python train.py --arch="swin" --model="image classifier" --dataset="capsule endoscopy frames (Kvasir-Capsule)" --train_examples=42238 --image_size=64 --crop_scale_min=1 --horizontal_flip=true --color_jitter=0.1 --targets=["finding"] --num_classes=11 --norm="layernorm" --norm_position="pre" --activation="relu" --mlp_ratio=3 --head_dim=32 --fused_qkv=true --bias="none" --qk_norm=false --layer_scale_init=1.0 --parallel_block=false --inner_norm=false --moe="top_k" --num_experts=32 --moe_every=2 --expert_mlp_ratio=0.5 --experts_per_token=2 --shared_expert=true --patch_size=[4, 4] --conv_stem=true --depths=[3, 6, 3] --widths=[64, 128, 256] --label_smoothing=0.1 --loss="cross_entropy" --residual_init="none" --optimizer="muon" --muon_scale="match_rms_adamw" --lr=0.0055 --momentum=0.95 --nesterov=true --orthogonalizer="newton_schulz_5" --adamw_lr_other_params=0.0008 --steps=7400 --batch_size=512 --epochs=89.7 --lr_schedule="cosine" --final_lr_fraction=0.01 --warmup_steps=140 --weight_decay=0.07 --adamw_weight_decay_other_params=0.05
Rows from block 8 of a small image classifier, named by matrix and row number. Rows with one number belong to one neuron. Each number is 500 + 40 x the weight over its row's rms, rounded and kept within 0 to 999. All counts start at 0. Numbers have three digits each.
After each neuron's rows are labels from the 100 images, of 14848, where the neuron reaches its highest value: "patch colour" is the nearest of a few named colours to the mean colour under the peak. Only what is clearly more common there than usual is listed. The data: capsule endoscopy frames (Kvasir-Capsule).
# fc1: MLP up (model.blocks.8.mlp.fc1.weight, 384x128), inputs 0-63
# fc2: MLP down (model.blocks.8.mlp.fc2.weight, 128x384, transposed), outputs 0-63

fc1.201:486481514515446455469538485508489491555485528610437490540468463477456483538535555534443495505486443496537503488634473514468546536498445491563491443492399508493478547499514454422439493494506512
fc2.201:453417469539539469550560497564441529495504523457588491548538527564458479493494475498467467492538529526557443500562471543507476532522526561460528446449479517455488473493498492542513508458487540
patch colour: orange; grey

fc1.120:388540574525484448525447448444449488508515511483526483535504507544499509489525587487491431429429485531534520567486520513520540525499431476509539428501450485553517478583478476499461507468553514
fc2.120:461433528517456468446538501528473555473508476612502525421491492523559557458488427512492517515479524469496472479559548520533475495507519580427503497507564523478497524547475442487465501516468541
patch colour: grey

fc1.65:540453491452560466480489513411510533499493468480546483427454513485470510525489505505493493541509494560527529485541528482570603597508490468502432434433476527551524579468504508507508592492504508
fc2.65:433476555519543438477511456572493482522509456501516492453444545534558524491507569482506473513501458579585485569582517547560478503559472470492523426475466522520455481515547474477481501508465575
patch colour: grey

fc1.113:422472544555443493538463594506550536521410495483494548489512447517483484548415468446472453506559418542523523491530475469455527540457535493529503523479530540401545588472497527492521497493487545
fc2.113:519470449478517548501536487429454453471562556496582478458493525476492475532545407532466546567467502515425528475467528535520492457489500505525454418479542487566469498529552544563477555538406563
patch colour: orange

fc1.305:459523548451465451477501466521500480500508488502526471440502471478482518436578468520477481553501476456471499454471538507443471501470502486579480476469472556470541507464512605456529462543563585
fc2.305:575455482491467467555482530526484482470502476448530489486528460547521598451446528510549489496485525460515493523484399509528472488513494450526477494504502477514483492497529491546526504514514584
patch colour: grey

fc1.99:515556505507505533508502429536481533530488479480555395485541430469574503507549519486483450498438486548499577456495498483479543491502489522511446501518497451542455470447541392487434501551559570
fc2.99:482506485515404524516533461465440482480518533501509530503442479464516509518512501495493462525459507513586371524549549544524495468481536547490548467454531542524528511550463535554545521563471420
patch colour: orange

fc1.146:463483547447501494529424481462474485538544492497501487509429567500489530450533484547367465569506549466418506480506447503500557490494484467473491492491566529469520544501512529575459463507495423
fc2.146:492481524466561480509534519517563454429544505485499493471516526497494437577508485420566475440526474461525481463484480575448540551516505585493514455521545489514440406491459505510576554525472483
patch colour: grey

fc1.35:429556554538433443478495514442472593554493489540507436549416565431584489489426515472461465523469506488454530530538530527448534571535473501562541503482446542472523511452527443541444556524466488
fc2.35:518466507573532474469493458548549550481509520436496502452561487538439496547561506524574545425501453522558533475539439458554511494543420496473478449500584471502466453498466551500527516554510526
patch colour: orange

fc1.38:547507480522486452465438493507503457496463577569564494508559502467463477513546448484464518526486525505499480457518445475471525529443453523557560495517525483573510359513511381496450461508484577
fc2.38:560486484427489451480498451500474480515489462430565547474508558459445472478501601536518477492560515472551533562535490552527527553522510530493524541484444492500531514425568529505465446472569462
patch colour: orange

fc1.251:419442510431484517517571523490446511480566455546505483427469542525505529505480482492491536603499472488484607516536517446493509514560568483511534537422511524495514500484543495509380451472487495
fc2.251:486520513500529539523444497467495484514488515471486507486450477439428514529535473455489526530558423472512458513436518500493489496482423491442506509504522515554492538491483472500447522586480503
patch colour: grey

fc1.41:494547543528445484487507495536545424519475512496570490423503449403494520494578488400538569491493517519486499538505433541468562488508534477526566514500483515542484468458485473407516501514462439
fc2.41:499491420424521487492452499469461552530522503529494523530485455553522504572500499559493485442552505496509544459479479564511527412504451541537479556557549468453479510509456476517475455525499549
patch colour: black

fc1.362:490502510568408495409487509484475475512540491523582457483446479523547458530492517440554515468484505471494579467510517488575481504483501448463520589480485435506498542546551527507445524468527527
fc2.362:547504557561535555539550472503517503488459446491475538436539493436483441404459506489463505458494487529459517485506498485538528526550414550487522492500453512564490480466517489484501562593523588
patch colour: grey

fc1.79:564496503467498490397536479480423572460501471490530521406489529530497532489521509541484432529513532517460525474548583456484468470495444490553458506436573588491428563468492507526522530533489481
fc2.79:470511517502508499521479555487456381501534479482468473459519538456477411565498511442500529515497481552543459549514514479566545548569562432535483454559450541477561487488546484481488419498496419
patch colour: grey

fc1.168:473471542527478488527521551499455488457473521612508453544487506447532495451488474551498486434511547551513497559498492502468561428422544597512453428451475471483494539484511518556526491460409532
fc2.168:517547572498530479535506477520453526461500486550498474496497566520473518541510456416471496564420449467489460435536509444499432548554480467481509500479520604462535516513438523564472543515549522
patch colour: orange

fc1.277:486509548481497491470504498431441478455514428446464503535524488493470529577530541478429514515548439476455438515532478547454495563413484603538535527505471526558454514507499441477431408531564473
fc2.277:451500471521473522500511524444542467485480566576486467561510474487510518500589498449503520440431548491497550520474564514452470504501523486436547509536507574497401521462508564565475485533450558
patch colour: grey

fc1.55:480480473494467579513467552517517514463467593462449500515505495447509497475584454514443492499447462458525530509533512501526482531530460465464529450531597595524419513506481464490487477482482497
fc2.55:533516518476466544492474464427478513469537463592534445443460453453477509512458527539501446507526532509554551432523458513480507550544465505488419463522454490500447524499536423489468489499438577
patch colour: grey

fc1.208:487481488565444469522500586470506480504474516474467456494542427569456479449483530493461507519464468496390517491470457512546590498532504410508449463469494513554483551494538531489462521511524524
fc2.208:513484481551528467448503483479577450503517489528478486492484483501497481412448457555495477452556548419475478446500511529482428524422432541514480556502525562498534561468470565511482513533515528
patch colour: grey

fc1.243:460464574544516434489493539493477547423536522470455447484521473453516479482516516491501481540519451481514511420476467538497484507535469528520560488493500497476451505488469497474422491577513398
fc2.243:499539477533457533514492508571549476551543514484617490473477529526484546559485478509474534466490522540453498529483462458549566483503529482434386467500525480558455536465551514520513461433476540
patch colour: black

fc1.17:501540631476476554565486476547535505476461458543505483474531493500577446460479582540424531454441489552490534470557495488490469621526483579532529412535571520482487462440486472572487487456525535
fc2.17:532477470472512479447492488503467511448460500456518427512475524479492534515463469477466411646526452513507435570452546505551507438452539496466473578402460505501534516467534520516447480496526453
patch colour: orange

fc1.179:516491536492510464534546500512514498529502594482401526485521448492558470501553486511475541517481478524515456463476468474552500503481485536529451555517516581549496466403566591539533495460531570
fc2.179:501447504488512524520510479448477487479509466542584461407528467523495519507501577531473488461519454506509539467486483508436505484571431463535466528440471542498511491514541498446415538510485470
patch colour: yellow

fc1.263:462480490491519531544542523474491498501527477494505588435448502489590532565528557503440460446535407532514493476502512478517521458438476453495467488413475514452454591488480503531414479519524504
fc2.263:516488517474539542527450489534514573396483509529494444554506535511473531492528542493453579543493452468502460593572486507488554550521558541489530500522520507492454520554528516537498472586450517
patch colour: grey

fc1.196:408542581480490479516541470479498511528497549502486495541600484454507596523491488521513465430499497459448545397450434423503489555515508460568472505477527484439508479593448444476485458438526553
fc2.196:505463541507510451538525507469510513505529482499450500453471557477529457549525525491427525541444502466507454628548488572530511488498544581480496424492548581536475460470555577488546470602379467
patch colour: orange

fc1.266:505458487537493499544544523512552493489539509502564475451478522495461455534500555473462538495475501477445546450460481496466476517456491510500440491506463461535488469550497520426446521542541528
fc2.266:521545550491561447442465512542484524541452515417528542518518515495558508480408529425511476543460435509549489419504455498556546510536458528469549504519436480579554515506507453533538540460495497
patch colour: grey

fc1.115:512503542453495483465517485497478454510519553570432458437482519508514448515474486433539508612505585460523496391552471457519454510480450485534489542446453417483489485513496436518504502458505478
fc2.115:521553438493507587501476523501513447485522540459453510454491577482565503516464498428495433494571494474521459478566503531518499463463465463504477496507461564610471435498570561539483495497537537
patch colour: orange

fc1.73:509463529488503463467547538451478477528565520450530471438459506468460479545519574473563493510535494570510470502598488497548562501552465451535458405473496487483482499491438465520540534519510542
fc2.73:500455563443562413527466549456510499514484493507453539456537495484420514508505504503512533544542498566539457453465507494541494607586467475461461518486421459521510526502507543421570518538420532
patch colour: grey

fc1.75:530498526480477455456519500485433547560459470441501497451553519551459442490484451487481479530502466525510485510520503526504507543526519524572525512511453569497460477467557588445448539404559484
fc2.75:495566524496497544519452523557464531499483525495489481441410400545502472481536449536550518456451547492504443490463534492485470499432514481495526502495495460512486534525497531531513452554552587
patch colour: yellow

fc1.202:449511528553455527539454523549555524439571417479554507417512457515514458479568463525396574517474458566521481442508464462510513513515461555447459508488477500499443484488531434578503567526483508
fc2.202:478458565446466485516539525452445541436521502554537421494531471475459514519466574555411473495410451469478564570508444487476523404499430471509507507495535488601478453530474559529435486463498521
patch colour: grey

fc1.48:470439497528491454554484530511486530448545531498474453461536535539449466428446537551466513505483513516454520470537519534563499518467527513486495409471529545520503455488511482487567419491484493
fc2.48:559518488465575506451499545485507529472436482551541424516557485513514491586507441395513472538493531533501461523469594475505509502503391514517483460451504487478518444459531476500519570504524466
patch colour: grey

fc1.204:485480475484434525509504514456491429549532506440557536434505455505452460453453503457565489513494485499514471434515458504481480542522546546486494523559455556416488460462528474500439550525506502
fc2.204:477516519467460431480541470518475523498558518525558445546516467485503500582532473550491544443518517515516483561494482512479508478478430424530495386398475515540500540522459525534542455491514528
patch colour: yellow

fc1.92:529522536542502437547475570453497450508499475548500503456574504489441414498511514442458591473586433486516500434500428569516491458532571571514489492514497549453524492467554487478528534502448489
fc2.92:504496471465497404469471456501510530520528522453515449508554505437455488417478510515502469526491542486503472589504492430497484455585526486503531475519487535600550507544419564458441501487474564
patch colour: grey

fc1.325:551510445462483513574417505455495501579439480536545488426515459511504460579496543463479489581457528505514438485563447451517563485478542527517557481526418520484474521574536493519504522508441492
fc2.325:493574463519432557477520529458481478446507478511565524494531596485484535479499462456518435544493526437517538499492458538446504483500566470483528492533520469513495461470447560465479508521474505
patch colour: orange

fc1.182:445492520498545481524414497551456508490490461498499520477486426523473485424508477443539472493412538526532458457482529453526492487602481481551448511476475515512490474529498527469463558475532539
fc2.182:522481523457478566515514500606537506523494455475531475493495505449589457478496512441419559462537519485451559523519405501456501459520524490499527545498456515506499519553532507491478444534532481
patch colour: grey

fc1.156:429526580494524526485437506527436494474512522463503463475476494483481508495510454528491581533475544576590427494482535484522498548494546511478530483539474577439457506416471548465488479511463542
fc2.156:537474472511464437522507503536440452547559514491491594469552521568471510518466463544480403522512450496456595514503501439430566490483530534486557459552450514471574588530519538483527504550586536
patch colour: grey

fc1.95:576528432542408476562561501449544600507512451531520491498532563434547504509526493452445492568482492541455505473502474479551531467474489401529512507433509488432511511505512541565480478509524565
fc2.95:435479518472492503490432547503454512582520498514557499528533468521474419503446549502413532488515472514539543553527446501526501523409530512543586473504539496417452533498535471535512420559443495
patch colour: orange; black

fc1.138:433470493534497483538497476509443461584484537513473468505509550539537508443519499506415488544509525501398480422419425486517481586516460488547447529478499489523460531510470553530469528547522596
fc2.138:565522514504469550535553454551437476525566509476503450521471457539495519463487527501544522489466492462488481463535436553567527497468535547459548432501412475445557510474469466503519470538509419
patch colour: grey; pink

fc1.149:506510412546531477467526478489556538520520497474529444487534431489519507482513445448442514519508511472509450426562528562481503483515511530535447578521505538464540433510476448494447514500492552
fc2.149:478520561536464561494517498459467530552424514540512477521471469481497532549497538494492511515416520511505512472496470515458529557572476442513467520519502556483528580484513519538528488466576501
patch colour: orange

fc1.220:468476523568511527483551534468508477559429425557420509577468491478437589520490560519487500497530444457527503496519502452491545490440492525489469471476515454499528430548511472504513451473470515
fc2.220:531497522517471522533548479506412511491606489516489500458558506496501464452551438453506474603495494510506458501560506493548534557466480506485484527489471514511438490486538484517453523510487499
patch colour: orange

fc1.76:536459540604520544503477486448548525521501516543491474498530511487515483531544518433524504442485522436424497532509484463619535532496508519536509518573518384502435505528470528374538506492533434
fc2.76:525525458548498531501538592525488495492524474478521497479509449484511497513512512513481516548554499521576519454488503525534434480461501530529509535499482502593558519490488539555471518454469461
patch colour: orange

fc1.89:568547468466474570508471530475405495464439535493409424435520488513524517527527507521482419546553527525467464488569489483468443500569542499526451496557603496495502539536454450448490565448481525
fc2.89:535411486521573492580448448469598550467561518561482520488488526507523494487535434472429479499471468495466497465486527483425538463466475555490504448517377474540510547468506521463542489522529561
patch colour: grey

fc1.42:468409544473515425491460505412436567476543493483525476493486490501504517538538404549474473532528495495492515415454492498464580510426440493495475591611484513468532468505535473514546561529548513
fc2.42:436493454587508562532525562509576488477502477526448489392526396475523496491572533494493501482494523537465510458479490530488502464477559468482506483495414440416489492469485559498567413473403509
patch colour: grey

fc1.62:504512478402419535480475565500475444560470517483416520484460505508499450498543547487518507456485447487498475508522504485469551533451459541481537479434459457506468574441490499489496492496508578
fc2.62:505506521451481452493508540488431456562525519546561548477561469519497510565540474468455441556614482418487518541573422505497508574519523481472528504580418516517500447492516560484513498469528428
patch colour: grey

fc1.367:483452505488511435478419475425479567497447574514481482432483520515531551481460498480535403552495438497516564517533482500503533482431563494540484582496462477526491540508477509546462539502481481
fc2.367:498499558506476490471522511601498482501465529476474531543415465523475445561480514490470490470516538527535493508498493547511427507531502498476525380493444465450507470461512523515509558502519453
patch colour: orange

fc1.82:446442553528562498571513478477532535496513443500568526515461501481399441552523491424536522511529390457526534413514473481524519462547495471489504524549459487501525524512519430572507522530556550
fc2.82:453471542485422521427581468476451454473462458586483513514561517551507523508447411516587557543522483500451586487561485504452480487497468492550527432516492487478470425507522595416494493462481518
patch colour: orange

fc1.100:483523548554398531497445554511479489503511559490552411488443467525531450551482483458493467523483434533457450521480440475545525499450533537531573491516538516527501583538442544527530539477455589
fc2.100:453498446473505488559517518502523522561495540535542544398515484470487549451511555528467477542495566465515582462490516455484540456533487458436476547486529466486501489446458480516478447554481460
patch colour: grey

fc1.86:484501531540443380500510521543488492467505511441578476505467504428545488572504518459527466557490552524476519509523477543522466412465537534515500516467440466547493450520533547441507503586499489
fc2.86:537548536512444508480501529516479470488437503581500531438518545532525560433523536543445495499460488438492536466453519505462487471541564477540529438537487473538440521467465410404523501529540497
patch colour: orange

fc1.272:432464489556574443483497552530522472480537456460549475480489521496480483480485480526495517454426477514485523498557494501559518482546493506473458548493529555517422483488508496546471535582527575
fc2.272:548510515475516433487463426571541555560463435472505505516522480558524496471472497514494439548539535544465473480485517490438461504490470541489449574565490449481605488499518512441554460484495503
patch colour: grey

fc1.293:527598584494485460517421542594439573529467477484515453452518445429535501471517518490469494506499538527495469457432553494500506552457486553477470505579460491413537461540520602532550563562497496
fc2.293:479474481484493506485535503498572512499465524479518557446444598539506543514512540569513512450499454441572481528531450517532573418464523522438478473530534542557468513531491468504496439572472533
patch colour: orange; grey

fc1.326:474475475550515498518477602470489484497469484402531467439476410498471496494520554443534487457526530488441438495529436514485502462478505563549481469549537530464525517500532462527528552532468492
fc2.326:455443535461487591525506502501502529474537519542505575563483547507579475466523488551411476485437511555517493462469446535451559437494512489492531404551542513584477448541536549430531501427384538
patch colour: orange; grey

fc1.68:494451510490515507578502447428497526496509446474591506531522465496509490497497479447540505548473485477462485463537485494511405553436507551560529528465470420474501522424562544480546411522499548
fc2.68:513597525484517596475558551518537486481435452575460589474502531518521503493457496461486490453452453464540491468544548547498531511565465487519531470487459503542494501535519494526418538471582493
patch colour: orange

fc1.237:430465566498509496475458561504438501482445506526501503526498541499524495476526488462407516534458507579469513533513537580528525474514531469430516487483490499488437517450487478578436418523494482
fc2.237:489490425455575434501471441487487542556503468493532461491516473473519461555524519507553475421542496475488529528479460481492488526542432491504532488527585572550488504550508517495440420536429471
patch colour: grey

fc1.270:469522504511491460552465528526461496524507529459516431424556407510493494524513442536479489486508570508461530555469488475543468476528573475490511494515500515530531574496465482538477498455440494
fc2.270:496477514468506488531494480464494516452565578534482528481498522530471487482526497466430461417474436501530518465534482535497563522394544439437448435447534507506514515523513559487459565509526469
patch colour: orange

fc1.44:524497476523501545442452530540448502540495543455474553514522527521589544479389532465475488474506473494537555495510491461506511526441437457499447446492524584511473546551455528465444529545543541
fc2.44:528476539526537480463549473451597439461567448494507503537479419507431467494483479445462482488434520486493437544629493505486476483498584504532512478530515456465481472434483530555477579553456445
patch colour: grey

fc1.352:510458556538507492547515536548544546452475600494447484524571430474480470535483455601471497555496518564527506538482511410488422507470515589536490492517531517439474514422466533493487418516466427
fc2.352:498523513541510467455510547540473482565503521479453451499549554519514529518444455508496432502491478536459517493468471522435429540527482509500468516508454602428556522464447498534392520512500510
patch colour: grey

fc1.264:555455540478506457513529442481504552464489517469483508410551458487471395587553468414493482508472467504501500488550496506468495498457505531468442473520551528487494463482495612520488500424596499
fc2.264:478456499498515505495542551499504480570605553476526459510488494562436587528457441535448593525559502440468520506471404547510509504524490422528555492449454557509439503457549503449475502473536478
patch colour: grey

fc1.108:406498532462528522512494530470434526505520492465506438435497549520492559478512499546466525515484520507498512491517529528544515528549570504518522512479504537478501543492511508510423502543508437
fc2.108:513490535462471564452502484496452515514475515514526455494477540507514459499508548423553472457515412588552545513448479458483547423469545497475507464523473496596471583509512477507435489493551512
patch colour: grey

fc1.357:489550576494472465494451508498510479450526498490503546504424508507467487481518482455499513578485452521484484513520492514512508452543561469561446445494522541468445533517463453480469492470495523
fc2.357:499503478521498497458475513525509529498453536416486448464509455484578453479478525536556482484563517465531547527489536497552463559450501531507526512498489471489563490502466452499501541546545468
patch colour: black

fc1.284:541483488548471498526456454526440545449401569464562456522529513453550462490498479507540502604482452504503477408531446490557516475513501409517514506561465532535430513556423520441496496506501553
fc2.284:502559568538469460511520513494510526563478469478505428536452535445499511446580472480485499502497573500530506579477495547481496538483451509576532453466462495489571481501545532542504518543484493
patch colour: orange

fc1.313:540524607500424436475502494492481473474514419488492490489496465411513484474526518506494442474513501530542514476480453463498497575494516519501557570511502485438420432496439550543511437497553502
fc2.313:507506497526546447543512517459497399512514541522505463511468550477486558474587522490495477531486534513525524520457441501552572450408413512493492549540550505505515447546489579533472495488575550
patch colour: orange

fc1.50:573481550562550554592516517462500494524509427487444375498566474489486496503520441483462514532453477433443509458529542422569519514530490502516464495494513476529529458495494507511497521572504521
fc2.50:489457531512487517528477551545520531545486481479487521482477459563489535530532566524526561505528558499503588522492483513494515492463489528440482481519488574526523468466468532491530465427495561
patch colour: orange