config = dict(
    train_examples=42238,
    num_experts=32,
    batch_size=512,
)
Rows from block 6 of a small image classifier, named by matrix and row number. Rows with one number belong to one neuron. Each number is 128 + 32 x the weight over its row's rms, rounded and kept within 0 to 255. All counts start at 0. Numbers have three digits each.
After each neuron's rows are labels from the 100 images, of 14848, where the neuron reaches its highest value: "responds to" is what is common among them. Only what is clearly more common there than usual is listed. The data: capsule endoscopy frames (Kvasir-Capsule).
# fc1: MLP up (model.blocks.6.mlp.fc1.weight, 384x128), inputs 0-127
# fc2: MLP down (model.blocks.6.mlp.fc2.weight, 128x384, transposed), outputs 0-127

fc1.115:151158115093097136156138092121098085145137150154096103103162152072153087150109108117134116147139196103133104124208110158097091184113120125145141114105112132065101090145143173080136122141165177107171152151117175077125108130160107087101147071155087123129102156080110182153117105116116176139141095164085132122128104189110129212183149148185083085098139123159160091129151061103166198120126
fc2.115:175112091094111164156119114163075075158159136138190169073116110105097179130065149109137129167118144114115151123178139125139164173111126095099152122177157181184091095082095140097134086140119155124140118138167080122120170158148049124132166125090159155104136099176141107104132085096142093112044187113114120161118129094186135129107166172110130133073149133094142151112092179155145138048135
responds to: finding: ileocecal valve

fc1.106:097115137161168093134113112127136122141113129128125160073046112082183040099097146092116196104150101115116128153193127108064125115121124164086140139148166137202176104098157151085177181100151117124095128194174149104116118157117200147128086099127127126116156127144112097136128102159133170141128160131118108104079182153139123193098077112088077077151146164126143137120103091118189105156120
fc2.106:094193153172104140161131173154097165070149153100113154093131188075133090135140129151101089099112079178088122121180113085130173134118107083171112124059184132135073133114098122149079073134140107109090144107155102104159137107102205124086110151122087143128117185120139144162110072097142136118116154146137065162126180139109136095168190147063170146147130147131131086165154155107158151081162
responds to: finding: foreign body; finding: reduced mucosal view

fc1.342:145108128081090103133160126050074184099172133106142152124107144074097122132117156127121121111146141206157146139074079123138106096165107193172181114076140092139177103168119092115137126141147161129119111112115161097174151124093181113106151203138167116111075116141053123125090136130113141118077196192143097193168129149110125100122167145123122088126123118123153055087100100138088125145098
fc2.342:143151109114198107164166100107128146167142144124136155136156120203133103158123103149128123160133190115107095105118162095111157089138139078099118136121079126097061177104096206137135055162137146090139094159102116110119154066089128167143074099131149146105140204173095173162139131137129113098163132091076092161126136152127182108113118180129087091122109136155112122061150055087136079099161
responds to: finding: ileocecal valve

fc1.281:094181104139201132181127159129080052121132067119068161164101120109088141116114128191107135137201069096088145141117132142125180094114141102164064110115107125132102088195120171112117079132142171120088121148153132115094109169088143140121169130158158195100173092090096085158107111194183141130109165082115130123152079112152104124171147095140147133173161166119110141134169118147106139109119
fc2.281:089177142086104167189154146152147102175178123147081124178121114198107108123128166095089128096170124145141180134135144134125123134124121167197139165082157129100129109112092149086158180127147089083152075143165145026117120148099135113155095046052098136166115070145139108128129116130104115170186152090117172131122151096110119165151134130182107087131149124138113053129103135104110158106129
responds to: finding: foreign body

fc1.3:113078133070162142107121169145142118094152105183124145120155143117113104095068142188202131145151149140167139153141122083163099142143133140132141131087127105137092121141112178152097134169151104082110127182125213135147137178094115149072156046144130159078182137118112172188083083156152126147140128086109099185060139094166129080052148144081085150108163169126134138100098137133155115132128
fc2.3:146172130086129149150105065163103089142112089149140146183140112120151127125160149069045100119138097135094081100125052161074146131124147098150101181175109108123074126131090122134107108082168156113080112149062103169156154136153150127121035142124137176128154113164145107173149104143115124155147154142059109071162163112102187171130132124143163184186146080137116169141158142085123140140133
responds to: finding: foreign body

fc1.131:121133168146065133152169131120090166161151136090123113162159092098091073113175167154024135089146161176083167211138119151134118151147114139127120138103077208113052165068110139112172125143161107131150109160148115123130163161056146087185183100113138132107096122135143116135095112107122159111126154074103145151141108172156142129135197083139148086129131131110145090129152131133085078135143
fc2.131:140164127094106085131097165046101136171107145125152115146117188126088120154148063125125105160078145181138139140086153115077138038105104110139166155141159101114118116121129136087067120151097153091130101088158179120148110155146176127149106090137172149139140144156137082093190125172184106065125135161148071126117167161123195115120170184050135110136103126143119147199140108084157126110127
responds to: finding: ileocecal valve

fc1.99:103133115083073087156122169116168113143087086110179085087207091145145155116131097147119142147125115118094104137128144202164120121098144099184073138141053137119105087102141196137092212161132143161131099156118199133139138156206131147115112157159156135114158075100135142139097132146054101113097139143137125156175098092165066102124145149155189118146121151148088121119141079132094109100147
fc2.99:079120122119137130109149139101109122149162111079150185132150142136159127110152145145086113136120093084191127110101074161087114127102157144156150072092133092186235154132093146207095074117086143138083153162155088101131184147117135130139139106099106156097164155156109154132113131106134171086165119128125136162080163122102167035158096102090125135081069164144161150142166146163088159113084
responds to: finding: ileocecal valve

fc1.11:163045183097137096165162137123132107143218133192177164122152097150120123122125117066111103090083112058145111195154133117052143123107134125127143075121116139123151111093119060155086087109162162114163103089134117123142139119151167088125158120148114147074143118150151114191099156117183185120140159132158128143111151158131127145104125166155084098089100118160087147169082125068160179129093
fc2.11:067134089141128178023162077114158123158070150098124084126087108119134117106148130121123133141095151096145189160144079116085125135144134074058160175105116146177138150166127095130163140119083130146146085124121158107134121102185197179078094144134115141102123114042137136161155115164143127130139138146082171121155153150122108079110117203125150128155164132091183075137180104143158105104148
responds to: finding: foreign body

fc1.289:119129078128132107108146098114105148154168110102138131132173109184152091143133094113073157125136112182084089140147183098102174152131149077084115124130174134149082095125136183157111063125122145182055112093140141141179180105084166158064128130198177144169115107104151096136167173077168135130119098162058174103122159131172130106075177135096162128118117152077114126071133133141116168137098
fc2.289:081121069134097115178104174189120114078168139135083074088105115170102123148061152182179106090180121155146117094098138130156091130133109127116143164097194121129123147078140101136090109163152122081163138149125143194128111128157166174164131142110148167050163096123083112157116077122080111133165162122156113145133144131103152112119110123181079172183130171127148150116064136068100106129074
responds to: finding: foreign body

fc1.275:106160134147122145156156164135116121129159143156182138171142155144082130108142089051130143097126110093121061142169094104114124149125102130146177129143171150129136075075188146149142064159125059105113093093091137148129144093127232156139150113151077153174150133091136169164135145153082119129147100188038081147087103088143119102118152095161119094101116104165137146081112121143176076125171
fc2.275:124155146062164099087130115174187129179181091175133124136117143104145135065104168163199109088099101091162122127085160121173160133127103079133094138151158112140099127101063112149107111085182131144121052186129136086199144116171168179092137140140112176125135099137107124110150086133101118128142143112161107101120119160147171085151176080115115135108062096162154165162124119096058155114155
responds to: finding: foreign body